config.yaml
arch: "resnet"
model: "rotation predictor"
dataset: "stained colorectal tissue patches (NCT-CRC-HE-100K)"
train_examples: 45211
image_size: 96
crop_scale_min: 1
horizontal_flip: true
translate: 0.12
norm: "layernorm"
activation: "hardswish"
channel_attention: "se"
depths: [2, 5, 5]
kernel_size: 3
stem: "deep"
avg_pool_shortcut: true
widths: [64, 112, 192]
init: "torch_default"
residual_init: "zero_last"
optimizer: "soap"
beta2: 0.99
lr: 0.0017
beta1: 0.95
shampoo_beta: 0.95
eps: 1e-08
precondition_frequency: 16
max_precond_dim: 1024
merge_dims: false
one_sided: true
adamw_lr_other_params: 0.0017
grad_clip: 1.0
steps: 7100
batch_size: 512
epochs: 80.4
lr_schedule: "cosine"
final_lr_fraction: 0.1
warmup_steps: 350
weight_decay: 0.1
adamw_weight_decay_other_params: 0
Rows from block 7 of a small rotation predictor, named by matrix and row number. Rows with one number belong to one channel. Each number is 500 + 40 x the weight over its row's rms, rounded and kept within 0 to 999. All counts start at 0. Numbers have three digits each.
After each channel's rows are labels from the 100 images, of 14848, where the channel reaches its highest value: "colour at peak" is the nearest of a few named colours to the mean colour under the peak. Only what is clearly more common there than usual is listed. The data: stained colorectal tissue patches (NCT-CRC-HE-100K).
# convs0: first 3x3 conv, stride 2 (model.blocks.7.convs.0.weight, 192x112x3x3, each kernel summed), inputs 0-111
# convs1: second 3x3 conv (model.blocks.7.convs.1.weight, 192x192x3x3, transposed, each kernel summed), outputs 0-95

convs0.77:406550429623396558469532605520524496479438483492527502493473470426505526471488623483499495454476474572521457493493497546533500530563511480536506540519500478454461451443477551508558460518550461446435507467474544519522506512527501494536465537510534496539489510491517495496492485493497447533561431482505463536475487540448472525474496527470
convs1.77:452516517429531479523487522533540479531543502484548571483544465474522505440519487428495485570515483496490476494661598543447494518504486462507478388545492389492517457476481519500510514497457482502528498469545498457494527496485505509522464521521426560553458506506496532560503465482521468508
colour at peak: white

convs0.169:550542490509498500422531435525529512477500418531549520517599527487472557524505444545530538507520491418517463477493428453508481492522507557499448548509549457517502533513516510510512430407486497465509517415544486476553523462462500554563457439552486520533537534486466474461448487495548520442504448468549474393536495473544571478493548494457
convs1.169:501561489531536530501473537406500434502524519501485499483471463475499499510486458455483482487482366503442459483456537484533465477434543518449535543510491438503502491426524446491501530485548494501491456498508469531465519440481454481512549470470532522439534476471514524526504497473506505541
colour at peak: white

convs0.94:453481617425503493483465490485538464514551569477506483551461494522470487500451432502512430546511543506485519513522538512521494475384493492630537496545472501515405515480480440551467527507477495579490505533501476521546541488511496467495573463447514559460589502461515484516551524483467478521466571465547529523518525451472460492456465524480
convs1.94:485445496417499505522526500531502529497508521473501472531511513400502501543519552556576505414496499522551521501510501480523556492540506555490528506492498563480485465509531558506488507462504456478509467529505501517481575532530515486519533475521516481500509483483448494503522425545505512508
colour at peak: pink

convs0.75:557431424531464488492503427443584488477532518537437515447455493518567476506537538526437528529452524558498521557473492509464517511486520514509465526510502573581524449490501469538455505451425477507465493475512487519528530543510461460467367523521517512504499483505512426589551480447477465507559550462499449505424460442544497486531498467467
convs1.75:550435480549445496471542472435495532513435501517477477512504510553496467506493526634458467378456505486497511473480583505518473441485533544496487500402461481494484522457545498501493508544636507488485494509506493544512541504467497511507567520515523566447484469506464514541507523483503388547
colour at peak: pink

convs0.105:553514517499492512469530471498531577517500436502510509476495529443469552479491633503491548440572475543463466524531597416511492518520498509469488527496492535511476524506515536494535470482528472414474524416496607501516498498522513513555410488528547528471500548469488476454531444497493454502524442431488543475509510601467445541489530537439
convs1.105:508575480426520493525463520423501507517525507465514551478494494537494500545469470411523448493490522531422458538637679516485504478491542509512546429503478600502546537470492515506516518472414517517459457472515484460488499501493494528487502490517504633520497485492459503481494493494493547449
colour at peak: white

convs0.131:440450519559481500488499466492550522463574500526467510472491515499498521505458543486461497517451483536469510548559568458449518505470463496509530520533518540529480383511551466497529528467493480447447439470522612520521523595498462476581438513456573504485587567526478435490548508495508473497525497436453479478478494452532548468574472442470
convs1.131:476375514547508500510513461561506483510482511474470546458483505470518519487501506481465497403526519516525547451571580536470516510541474496494585352480545547492487506474504502467451504464471511473509495534462489508529491488488524428460483508525386488544530538506534477480508518490489487468
colour at peak: pink

convs0.48:479449456472473531530469518487454518529475531453472478454451448457488543503528487549550513551438529531473520524494500494590430481468483490540540497547495528491525501509475521486481514625512504491476487503555543477520530441457487524458492531533506514583547533474556651542573582505595470475481485459509525558444517513514512504565529508507
convs1.48:574532542474533490513489500441548355472520504463523501552513520541524501556494470541577494454525509524555465466481490535545487536471542543507472475553545576498487519507510518510481496471489474552480500482533531473473540530506531531570545482489470462402494528491447518530532584471491503539
colour at peak: white

convs0.61:526510461560472532483522509548503557520492420524487498465479524470532575442489649497481543442554526541464458517524546412502486509521500492474492539514500526494521557513510542491507435484535457435462505413497590502487492498538497487581411491515529528480496561460504485451520459532478484514529398468485525513515510570433481525481503524446
convs1.61:471509469428499489532452535442531435536525473474506541502516510582488503518480475406517471511485496524378468557644657487457472463462534492507541465517471529525510484444518483490503497471459501481496499479508512507460518478487470541533502484459498625534497474467430505481487490496517512457
colour at peak: white

convs0.174:515561489517482482501492558530445586522444420520427454474460512491496523461422598565456559434560521506514431550517577434466486533485504527523411506460503491499508538508463519497520476533513479389499456456477539473461498442539498460527413487552526504548493524452500514489530470510504499465492436507502513463537479554466513515502511477427
convs1.174:509527538466488513497452545412509511529547432458475499448533467618487518530469510380522472545459530536377481553565558474462495501501527497475542399478507603500468489473519530479511531498440502548498477468503527521493459566508483487493506490537597595544520457516418468459489519519505505546
colour at peak: white

convs0.50:398484516446432534490500542501545511515507471517527463431490477508492572412525577475507518494514473563452483492558588466538547542508491463513530517473483497505519516445519555483598487554528434422450468458495586518516441508466519491502443527536538505538508514487514491469516440479486467533524411470471551487481509535439468529568525550450
convs1.50:490519517457493510481470542450531496563521494447497541467480533504499490494461450424513434453439464517472452556669539469478511517489535504497556343636481620486578508502512516544492534483450530507512447483541511473513527410491484513492447485525493541506526492476507485466527493454473504487
colour at peak: white

convs0.67:458519461601483504558520627510485507537452490461465495474461487479512502444485518494548519494469553554526421499505486478559409500557476471493528512535589467476500456461518502488476421561517498427473509464515540483496553468524493484515494498488552472582495528515508606526566511570572493459518406496464527532459522514483523471512512480512
convs1.67:541491546497536484489480513501513381483518463510530495500538464601485481545484464475526516606495507530449482514541618442536481472455519497505510387543510465539522463494483485504510480458550493506494474446484519441422535499488547488564518542490464533475536480466440478486560457456551448527
colour at peak: white

convs0.46:549575479519488519491472460511429535548452390480484459467540504485521528479552488496505513459509524385521566476482442406503539526511490494444524466527473494487517516527522588533519487453528514423494495408545520505508551539518491534608436452550459480483500474521497531521506517509543529515471455456532496410468509523566505474536537453477
convs1.46:512506494468500500453479499440506437504491523479472503515462485487462507547509480427521502503486437503397465473438587531532522466491536538511573507585466394488535542437479468475498515453534521470495481453526498549466528481506478523484490483475523529452522462507488495455513497473489556452
colour at peak: brown

convs0.130:504479433500577496525520472479496533491527477456549604578527469460486527569531473539557472526436488450562571513442507557583436445483520516515526536527511549510501526523505532498527593483475524457464505418504462534549487559457501562496487518527500522500544572479452490474472493508535496477484557509571432509483496476559584513564499528485
convs1.130:550594459510522488464489453449454440469511528491510513495502508491483502480523514462460528533500467475566519460422482489534517524464524541463429617509481443485509534471511459514513538535509517524524509498540485522472422532495501485483493471459459453458554509530555478531535541520527521487
colour at peak: white

convs0.52:497448457484495487519529466483533441492542556523516494550567524568500450537570494457464479565511403541500520456497500572465520506529492495433497510488534519472572528516496461435475568524487531558551514524433402471489467503494457428427584502457482445506541468496498510495446459457401541499530517559505485555519517460476549505482456504534
convs1.52:512409490542539468497505493493481530483513520505488392489478473496517475478448462519566546475510376509590511457554533504494496492448528502469455662568487485460508500455499473493483488474501515496515490464530511571497500492485514489522496491507509407443497470468544503580545512472557469505
colour at peak: white

convs0.178:532575482505525508481499450486446602529452407494506462446527492473498501515490553530475524450555495388527525511494468416457514517539490507446468447471486512517505529546469490534488469444482505436500471397490554473496522479491514515604375481562493478463475499496473528512508473505541504482469496430539474401492504529546496541490506483467
convs1.178:527566526518505505464452529379518430535500512475471503520526466532466488528483498412458446544487492536376427515458516476495502474471519541513516497414480456479541519470479493484514553501448507499470483439466499498483422507475466448493491443498534573529548486513476489494521505483480527435
colour at peak: white

convs0.33:519448390495492524476524504496517496509476511494501565488448461515491535538514484519527554591427534469479528549478515531585436489474513501530553499543495499559552469477523583506502533561465500470502475499528502509479541545506506500447447532642500513535505535512549547528536534531647449498524526510535495515443520500513536574531530524509
convs1.33:470588511440492493443492472494479428481497522468530560516496479552510493533448510473525450525473471525644484506566505490511493497505515546499458469605490478489505486549446476503513514477544506509508502488475521483471403475511504492527482479497506389453472499491553528544477514482501474526
colour at peak: white

convs0.167:479503531451519477490468485454479519518515541439512492566497485441527529459499413506555419516484531500448534476502474498536536438390496511530549511543452487533406487496468490559485577445507538580501545459452439501491519520490510562490590522437516539481576480511497526549499517495455503531483609453491535470492527448536433514521493496547
convs1.167:541464506382533546492536470530494500466480491473546447518502560401507497464499499549482529448489496505499515504492485559480500484508487489531487551496540501479501493534502484548541515485387506490537531493516508558497570514468550559461442526505496572463542538528541460514490544546537628473
colour at peak: pink

convs0.21:577453476387491483514511495503537538451540498465558615497498493489445546549544479576436503522536426489506546476476558527582515460486546499486542456486511525489547507474557536509504544486461463521549481469405590503498499459458543513441503507516451519498522531484509472468479503452553485488512538498516438534489550554454529570549501563490
convs1.21:484536494509506525468483560519454467511493521534520472500495471479484483522451492435538426496524473586608478474535519509493463444441549488479447528426447565457537469539470444479512509455516464447450459469458475573454469481492537519512474439542576420521504475538533555531506507466493441476
colour at peak: pink