A small rotation predictor, trained from scratch: batches of 512, trained on stained colorectal tissue patches (NCT-CRC-HE-100K).
Rows from block 2 of a small rotation predictor, named by matrix and row number. Rows with one number belong to one channel. Each number is 128 + 24 x the weight over its row's rms, rounded and kept within 0 to 255. All counts start at 0. After the name is the row's rms in percent of the matrix's.
Before each channel's rows are labels from the 100 images, of 14848, where the channel reaches its highest value: "top examples" is what is common among them. Only what is clearly more common there than usual is listed. The data: stained colorectal tissue patches (NCT-CRC-HE-100K). In brackets: how many of the 100.
# convs0: first 3x3 conv, stride 2 (model.blocks.2.convs.0.weight, 112x64x3x3, each kernel summed), inputs 0-63
# convs1: second 3x3 conv (model.blocks.2.convs.1.weight, 112x112x3x3, transposed, each kernel summed), outputs 0-111

top examples: tissue: lymphocytes (44)
convs0.4 126 [125 135 164  94 121 111 134 137 144 122 100 124  93 123 134 153 133 145 136 128 122 104 155 134 152 216  90 148 175 108 126 114 118 110 163 101 155 149 122 107 131 153 158 129 156 135 159  92 105  97 117 139 125 145 163 132 125 131 115  94  87 122 130 160]
convs1.4 110 [115  82 146 167 116 151 136 124 158 146 119 122 157 139 126 116 113 146 113 139 131 103 111  83 136 145 147 124 118 111 120 172 119 133 116 111 131 141 124 127 108 124 103  85 159 134  97 116  92 146 120 139 134 167 124 158 145 141  77 136  62 120 139 141 119 146 144 170 123 125 149 115  81 193 102 124 108 147 138 154 139 119  96 162 116 125 131 150 139 240 136  84 118 150 140 116 122 127 147 143 139 138 137 139 119 151 131 147 142 122 130 129]

top examples: tissue: smooth muscle (36)
convs0.104 116 [ 91 137 132 122 116 172 134 152  83 131 131 115 131 134  94 134 112 146 206 151 150  99  99  64 125 174 114 114 106 115 126 111 128 139 142 114 158 140 144 157 110 116 155 102 159 116 129  99 112 100 138 104 125 139 126 156 151  95 154 119 132 108 141 147]
convs1.104 148 [123 116 134 104 114 121 130 125 154 125 143 111 121 134 131 144  87 110 126 134 119 138 113  77  93 110 113 137 106  56 135 111 103 124 121 116 124 139 125  92 133 136  92  93 129 132 142  93  97 149 128 125 117  98 113 154 182 204 129 124 112 150 133 130 137 132 144 161 136  91 130 140  92 185 117 143 133 114 128 127 121 125 114 135 131 125 129 131 139 206 126  88 137 180 139 127 160 145 129 122 125  71 134 118 126 143 117 135 166  66 123 113]

top examples: tissue: mucus (25)
convs0.64 101 [140 115 145 111 123 137 142 120 123 100 138 133  98 136 128 164 126 131  59 158 140 120 146 161 139 186 109 170 128 120 116 141 119 128 164 116 118 190 124 134 112 158 157 129 182 152 145  92  98 119 128  98 144 125 125  70 136 111 137 109 136 128 121 138]
convs1.64 093 [117  63 134 120  86 144  97 135 136 137  80 107 149 135 102 115 121 125 101 136 108 133 128 124 153 122 150 120  97 113 114 166 107 134 131  95 118 134 112 122 128 115  99  87 139 121 120 100 115 116 110 130 115 149  95 207 145 144  95 102 106 122 144 130 125 153 148  74 124 124 110 117 122 175 124 126 127 146 180 167  84 163 110 118 102 138 128 168 149 188 130  90 163 156 142 118 112 116 141 135 112 111 148 139 116 127 152 142 161 118 136 161]

top examples: tissue: tumour epithelium (38)
convs0.92 112 [ 94 119 130 122 110 134 120 118 112  71 133 111 113 152  98 167 124 145  67 156 152 132 142 110 155 169 118 171 134 134 128 154 151 123 174 127 160 152 112 131 131 110 119 113 193 109 154 112 133  93 136 174 122 103 120 129 148 129 139 127  99 118 155 121]
convs1.92 133 [206  33 111 126  85 108 153 127 136 132 120 112 130 124 102 100  81 131 123 118 114 110  93 156 135 127 142 127 108  69 122 156  87  96 132 117 131 134 145 165 114 144 136 128 147 128  99 105 115 110 155 116  98 139 123 161 162 138 115 120 129 137 124 155 103 137 153 113 117 118 132 117  92 195 126 129  93 130  99 144 124 115 103 104 142 128 124 128 125 202 131 145 118 131 136 170 133 119 110 126 130 110 144 146 122 130 160 125 139 124 126 136]

top examples: tissue: adipose tissue (31)
convs0.60 083 [125 152 136 117 128 132 111  69 145  72 144 150 114 150 163 156 154 109  85 119 150 149 124 190 113 142 119 164 106 124 135 163 145 141 144 162 157 147 136 133 127  91  89 115 147 130  93 107 136 129 126 112 118 148 144 101 167  97 128 105 151 131 109 122]
convs1.60 088 [235 138  94 155 136 143 180 128 149 160 118 166 129 114 141 149 112 107 120 123 119 102 149 177 156 138 119 135 138 136 111 147 134 150 147 110 137 137 119 139 122 109 112  90 128 135 127 122 127 122  86 109 107  95 107  89 145  82  74 138 145 132 144 139 110 140 118  88 153 151  97 143 163 116 141 109 148 111 158 105  66 140 106 127 150 105 134 124 148 149 118 155 156 116 127 129 156 100 144 115 135 125 120 126  84 119 157 139 118 135 116 149]

top examples: tissue: lymphocytes (29)
convs0.9 095 [114 120 160 156 118 136 100 155 167 140 135 139 133 133 126 111 123 161 115  71 140 132 147 109 102 115 162 115 144 151 124  80 141  77  83 112  76  92 126 105 132 132 143 129 129 138 113 164 170 118 143 119 109 128 124 155 137 142 119 149  68 101 146 144]
convs1.9 102 [ 60 144 124 164 143  91 139 134  98 113 134 119 118 132 123 116 142 143 126 146 148 167 147 163 139 112 137 144 118 138 116 116 162  96 132 148 113 121 131 167 143 142 183 150 108 129 154 143 150 135 152  96 159 130 148 148 124 186 159 124 178 135 139 140 118 152 114 145 116 144 129 102 150  57 130 130  84 149  77 150 127 124 121  93 104 151 125  97 116  65 132 143 154  82 127 131 104 137 117 121 136 151 119 137 146 150 116 112 105 163 125 104]

top examples: tissue: lymphocytes (32)
convs0.94 086 [110 136 143 147 137 120 107 149 150 161 126 144 146 115 146 142 146 138 141  97 119 151 132 114 132  88 140  85 117 146 136 140 131  80 104  99 102  52 117 147 132 158 101 110 106 143 115 132 153 143 157 127 143 138 140 187  88 154  93  85 127 106 140 136]
convs1.94 084 [137 124 121 126 166 159 135 147 124 143 132 124  98 116 106 114 128 129 131 136 148 164 151 138 114  82 107 128 122 124 120  97 136 100 120 137 118 123 146 185 128 125 170 157  89 119 171 144 127 142 129 100 114 131 140  18 121 172 120 126 143 104 156 126 109  97 130 150 109 141  91  98 154  70 124 121 105 139  81 112 135 122 123  77 143 126  96 116 127  87 124 180 128 109 130  94 115 117 122 129 129 123 109 131 118 132 103 117 100 153 116 115]

top examples: tissue: lymphocytes (30)
convs0.28 096 [100 127 162 101 123 110 149 118 163 109 130 117 104 153 113 175 104 128 112 142 138 150 176 160 168 186 107 133 144 115 150 175 114 120 166 122 149 171 118 109 127 125 130 122 165 143 109 106 118 145 139 119 122 107 154  99 115 146 115 101 153 122  97 172]
convs1.28 111 [168 103  96 164 134 157 143 108 138 149 113 140 141 159 113 128 105 165 108 128 106 124 111 124 123 145 116 121  97 111 122 192 107 114 131  99 160 117 112 143  99 127  93 104 164 144 113 130 110 143  94 134  98 139 182 141 137 163  87 136 123 103 147 143 128 140 147 126 120 135 144 128 112 206 132 102  86 135 156 163 122 131  95 131 171 117 132 117 139 200 126 109 139  92 146 146 130 112 117 141 144 147 134 128  71 162 137 130 145 148 144 145]