config = dict(
    train_examples=45211,
    stem='deep',
    widths=[64, 112, 192],
    init='torch_default',
    adamw_lr_other_params=0.0017,
    warmup_steps=350,
)
Rows from block 6 of a small rotation predictor, named by matrix and row number. Rows with one number belong to one channel. Each number is 50 + 12 x the weight over its row's rms, rounded and kept within 0 to 99. All counts start at 0.
Before each channel's rows are labels from the 100 images, of 14848, where the channel reaches its highest value: "patch colour" is the nearest of a few named colours to the mean colour under the peak. Only what is clearly more common there than usual is listed. The data: stained colorectal tissue patches (NCT-CRC-HE-100K).
# convs0: first 3x3 conv (model.blocks.6.convs.0.weight, 112x112x3x3, each kernel summed), inputs 0-55
# convs1: second 3x3 conv (model.blocks.6.convs.1.weight, 112x112x3x3, transposed, each kernel summed), outputs 0-55

patch colour: grey
convs0.76:56 40 65 56 70 53 60 63 59 64 49 62 37 52 64 53 76 40 56 53 40 45 61 54 82 74 47 56 65 51 47 56 38 52 44 33 55 40 55 71 45 41 29 68 42 68 60 69 43 44 75 59 60 73 54 63
convs1.76:50 59 50 54 54 58 62 54 39 34 37 41 37 33 48 53 91 35 34 39 37 50 57 65 43 35 63 50 65 45 42 64 43 46 55 30 85 52 45 59 48 58 29 28 40 37 64 37 71 38 45 51 51 66 65 40

patch colour: brown
convs0.61:69 55 43 48 47 55 59 58 65 71 57 60 89 35 33 57 41 47 25 42 55 50 51 56 67 74 44 43 59 63 54 58 58 47 33 49 34 56 26 42 48 77 56 33 47 54 48 47 61 62 47 52 68 61 56 48
convs1.61:57 57 56 44 58 55 50 38 60 82 47 42 60 30 48 44 46 47 63 52 48 34 41 61 48 41 53 51 70 66 50 73 37 39 59 54 39 67 20 47 64 34 34 33 46 56 62 32 37 44 69 71 39 48 63 55

patch colour: grey
convs0.5:35 52 49 55 68 44 37 41 38 39 40 58 15 61 50 45 26 29 58 67 33 31 59 48 49 29 41 47 60 40 44 52 40 45 46 49 53 62 54 41 29 20 51 51 62 51 52 36 45 48 39 41 67 39 62 47
convs1.5:42 64 27 30 76 46 40 37 51 56 51 59 47 42 49 45 76 58 52 61 37 49 47 60 53 46 36 82 70 39 52 40 65 41 58 47 89 48 58 44 29 55 39 51 46 50 55 46 38 37 48 54 31 63 54 66

patch colour: pink
convs0.89:49 52 48 48 48 63 52 34 52 38 55 55 51 41 50 43 39 46 28 49 40 28 55 34 54 34 53 47 74 41 62 59 50 52 72 46 40 68 58 64 41 71 70 37 43 49 52 55 52 59 46 47 43 46 34 44
convs1.89:29 45 63 61 36 47 42 58 46 42 55 52 51 57 60 54 66 53 59 55 48 46 62 46 61 52 49 46 70 67 42 46 54 53 60 78 61 38 44 52 32 35 27 61 40 43 36 41 55 31 42 55 43 48 71 41

patch colour: brown; grey
convs0.67:40 46 58 48 17 50 54 62 54 56 42 40 67 35 53 49 52 42 68 48 68 58 24 39 46 55 56 47 54 59 58 57 33 41 71 54 42 32 45 50 54 73 64 47 53 52 51 58 65 59 62 57 40 46 55 30
convs1.67:50 76 52 41 65 38 50 59 49 48 31 44 75 40 50 45 54 47 63 53 42 64 43 38 41 21 64 74 56 51 47 41 51 48 43 34 47 40 35 46 78 47 48 33 62 42 36 53 53 46 50 42 32 54 69 49

patch colour: brown
convs0.35:51 48 57 49 55 34 46 64 33 35 50 46 57 54 30 48 52 49 40 60 60 53 47 36 49 58 38 25 54 39 46 61 60 40 43 58 71 67 52 41 45 44 67 46 46 45 60 38 18 26 27 32 77 41 49 53
convs1.35:28 54 43 45 64 60 40 57 47 71 38 44 51 45 63 41 81 72 74 46 22 45 63 47 51 46 49 73 39 44 51 53 66 51 48 59 79 62 51 54 31 51 32 43 51 50 52 47 52 43 47 71 42 67 68 61

patch colour: white
convs0.83:38 58 56 53 41 40 46 50 43 38 72 20 41 52 35 58 62 45 46 54 48 42 54 28 39 34 53 56 50 60 42 54 44 51 56 51 37 31 77 54 42 59 62 29 40 41 44 55 66 44 53 64 48 42 54 36
convs1.83:66 54 61 35 41 62 47 46 61 50 45 49 39 51 53 48 39 56 53 41 47 61 62 47 48 56 24 69 62 57 53 56 53 59 58 70 41 41 52 57 48 89 61 56 47 42 52 58 55 64 28 63 46 48 44 46

patch colour: white
convs0.72:63 53 39 52 58 50 42 64 50 46 76 42 38 67 57 48 25 55 10 26 29 51 48 26 47 55 54 61 53 40 55 46 49 61 15 34 65 28 56 45 50 39 71 61 73 71 34 48 63 38 40 60 40 61 67 38
convs1.72:69 54 58 45 58 40 65 65 30 42 71 43 38 38 55 64 47 47 60 66 44 68 42 72 33 26 56 69 42 58 51 72 51 68 55 42 48 71 51 48 80 55 57 49 47 51 58 53 54 71 54 64 56 49 58 67

patch colour: pink
convs0.82:51 44 45 54 50 48 21 61 47 52 52 22 47 58 50 37 38 45 37 49 32 38 56 44 56 56 48 66 36 58 23 56 34 42 35 56 44 40 60 43 23 40 51 61 44 34 48 42 61 69 40 66 40 61 64 49
convs1.82:37 55 55 42 33 51 19 42 52 30 44 51 50 42 49 52 30 53 61 47 53 47 41 44 44 71 41 49 55 71 43 53 49 44 63 74 40 36 50 65 23 37 56 65 40 46 27 71 51 48 74 60 59 39 47 52