config = dict(
    arch='resnet',
    model='rotation predictor',
    dataset='stained colorectal tissue patches (NCT-CRC-HE-100K)',
    train_examples=45211,
    image_size=96,
    crop_scale_min=1,
    horizontal_flip=True,
    translate=0.12,
    norm='layernorm',
    hidden_act='hardswish',
    channel_attention='se',
    depths=[2, 5, 5],
    kernel_size=3,
    stem='deep',
    avg_pool_shortcut=True,
    widths=[64, 112, 192],
    init='torch_default',
    residual_init='zero_last',
    optimizer='soap',
    beta2=0.99,
    learning_rate=0.0017,
    beta1=0.95,
    shampoo_beta=0.95,
    eps=1e-08,
    precondition_frequency=16,
    max_precond_dim=1024,
    merge_dims=False,
    one_sided=True,
    adamw_lr_other_params=0.0017,
    max_grad_norm=1.0,
    max_steps=7100,
    batch_size=512,
    epochs=80.4,
    lr_schedule='cosine',
    final_lr_fraction=0.1,
    warmup_steps=350,
    weight_decay=0.1,
    adamw_weight_decay_other_params=0,
)
Rows from block 8 of a small rotation predictor, named by matrix and row number. Rows with one number belong to one channel. Each number is 128 + 32 x the weight over its row's rms, rounded and kept within 0 to 255. All counts start at 0. Numbers have three digits each.
After each channel's rows are labels from the 100 images, of 14848, where the channel reaches its highest value: "strongest on" is what is common among them; "patch colour" is the nearest of a few named colours to the mean colour under the peak. Only what is clearly more common there than usual is listed. The data: stained colorectal tissue patches (NCT-CRC-HE-100K). In brackets: how many of the 100.
# convs0: first 3x3 conv (model.blocks.8.convs.0.weight, 192x192x3x3, each kernel summed), inputs 0-95
# convs1: second 3x3 conv (model.blocks.8.convs.1.weight, 192x192x3x3, transposed, each kernel summed), outputs 0-95

convs0.100:165119117129154157094109125132110061049193101122122086122168151118127206148138164111118155138101016112125081146107158117132136169082108156168146157124084126190095137113125144164080169164173148098137120122140152200156134139138171155097128089133148120107067131135132117103129095109061177158
convs1.100:131123086102107122159050125179091115081150128130123105120102126136131093115127141152171114107147168134127157121145090122255118150143118135105147217125149018116162178109129146124150158147053135103084111098116099131152119157100152156118178124088059102098087135156150103091162141123183108128
strongest on: tissue: tumour epithelium (33)
patch colour: pink (70)

convs0.163:153135098106054088138167102068076146166050055104054156129104079125142102081150100126134085113077138117104081085122133155133143085155047156104131145105105145105101135184149085050163138112177098100132134074140126168067135117122176117071121162115118142150111152169073085153162133149147151129
convs1.163:170106051103098166121132164211123174137104113155140134131129151083101117118141141116155119114126142120117121084122048115255136193088134137119137146122157132127129153108122119124089142120084128110104133141067128121110094155105136108122166154116160170096093130142143098133113104108208157088
strongest on: tissue: adipose tissue (27)
patch colour: white (96)

convs0.176:155099131134119112118107134060207083151122088126108168113102169141084120139101204120174135115204104149070119195085068123108136105123107150102151110104146143152167130141120136091154112187171070075196172114131113076175130111120154141139133146125080086138118044138147136136164161148108190103
convs1.176:123123147000144149129095119109173135105151135135120080066129146020118159129113171149113117165133117119105173114135188119088133096103177093177134178082130158139167147118114131117163148124113137152161173102169114147125061137149126127138128151104084120150137174139129117101156107177130116157
strongest on: tissue: smooth muscle (31)
patch colour: pink (77)

convs0.19:169106120113136070092165106183120164154122095135105092121143083090117085087088102169119106127082145135122109132100151100105122087152100108076180149107091100085107127131117101108080090092192137150112100056091112154103107124113109172132016159108233113076151151122106087162146167112155174112
convs1.19:132118142069127097121134142147086099128146133099118131148138143155142117113129123165152142121099097126236109160255077162139167130166100162100142217057168054126115121146120144117090097115080165120112120131144165062131116113133151143129131097128121133175130156111136129120112107114141130157
strongest on: tissue: tumour epithelium (34)
patch colour: pink (66)

convs0.97:156079144153158115156106092202109177155165154079192078058157111088102153150090171173098125079145113186103136133115127079101096157174155092143143116090159101068154128128095128177101112116154161182122115128134116142115125138096130173101134126107152076089162177113163109175129133129129173110
convs1.97:136169168197109143115138154079163081132132161150101106077155119117122154150107140155107130060164122111180195163120043154074120084147161118140106147205114174105113131119126110098116102136127174144144114152120158100160181098139132112125137088149179109136170151158139142139089130191072173183
strongest on: tissue: debris (32)
patch colour: pink (82)

convs0.78:098103188138101108136096140137140089118141201149147129125088104095077145074087082115151143135150155115092163141108076094090126132174137101146112109149125180104059119061141128154148090140091138212147120107108078124097142065115136130138167169086066105121106134119126125103112205134164111088
convs1.78:135230094117124135165163146150124237127136108146143157086112106115114161138124117211121120119103118171132123061126121111127148146118131114178143089167100131145153164132078111117109155100214148173146121145093120112090069082133126113161178119135131130094166117124141140169132187138141107155
strongest on: tissue: adipose tissue (34)
patch colour: white (99)

convs0.101:101111145093174160128110141145047101139185172103175140137149146145093177164134210131126148148175061184112068151150117122150102147125137113152129117118092139140141101093001187214111122167125122172070094151116141149188118172146170131118150098170129141068114139100155143077094145077129118154
convs1.101:177086144168147121108125093108166142143123108170084103106144116134119132095125121083029147211114124154189143117093139120199106077037118117143138130145150108079130158120167067145119146107165119112175118110128121103168135117101118044140127179105161149152156104143106157086088101123120141067
strongest on: tissue: smooth muscle (37)
patch colour: white (50)

convs0.171:116108164135204176166105143156143151049208195143165095144103169104155141160126120116102197177155113175116165152146184126156087177104195171169121160134158108133101118074094180168096154120131183173117127159145160085151113086160125112191152135154180129108137164120165159094132131142145143147
convs1.171:124142148116129146074131124093125099130135122062123095105120069204142139125115147088195122104105087091091116152160138151153123141062179148144120194084178117141119085136126110138108174183108112130159104120174097152119137102129141097127185170130092125122137186172116175080101120110154152103
strongest on: tissue: smooth muscle (36)
patch colour: white (55)

convs0.79:118094130127118097146129138064156126152127156159148181105052130089087064151103123139056134141201159152147192169126164136105170084166156150140186098092176108109135128099112127105184091186152092114157123150080085028153091044134167112165132148104116135157175097078149128152108162179151148107
convs1.79:132177149040117087136111128078112103140106152125115142073108201126111093187133114135154108094143102130173113129160171092053126080157150099119144053119109109090137131128113164110098116104169127147157133144135142149107171101123147141154132106136117098174142145092143131153119104175098124192
strongest on: tissue: smooth muscle (32)
patch colour: pink (70)

convs0.1:144154193118152155148120100141071082058166168137116071152075138168135147189125115118137153086140122116082078058101134107117088184085146140150111126186020126117092106063067143203141111101121151192124134135154153165066110079142085109156143095134133102070086199128174120108115085106112117127
convs1.1:105132177201163121117143085106150133152145150153125114151107118125144129156134162115094115151136122132125156109073142147055108095191131129146146083000147100154140086136120129131133160145133182113127118128147127125131132128179105110120082071139096173127143108159110121153112189123093142168
strongest on: tissue: adipose tissue (56)
patch colour: white (75)

convs0.85:146151067110108093092155092136142163166089071137152183173125099142151116092109088146142091085097164122101159157066082139114131078173120135115152129147138079111151180124148099096160129151145083118103086074091114101103119131116137153076097177136153100152169196098143100153086193121128133088
convs1.85:142153126131146095113118127177108152192144095108128118072121162075126153126136113061035134110133118183110112096105140116162097152092138137126148064078185251120140115123160178175134146114052131117165100088168109154137147165118119118158106141104161123150119135150112100128198090108138123116
strongest on: tissue: lymphocytes (61)
patch colour: grey (60)

convs0.17:110135131133115139124085103136072108072168096094123093151185125164160168088158186107155142123095110080126050099133107106138108177089079130082110157126101112154141095156144113162086137121111138151155158090188137244159149189115080109117128092098106124090073147147135100115130074062072104117
convs1.17:164120093051118175153133153176076181134177159139159148134146182053128123097128157105078113132089119147085161081091061147171115187117154121130172141131105131141105127081141166128155133130168149093131111129090125131144063113148162087115170122099129135146110169135114120142190078069176150131
strongest on: tissue: adipose tissue (40)
patch colour: white (55)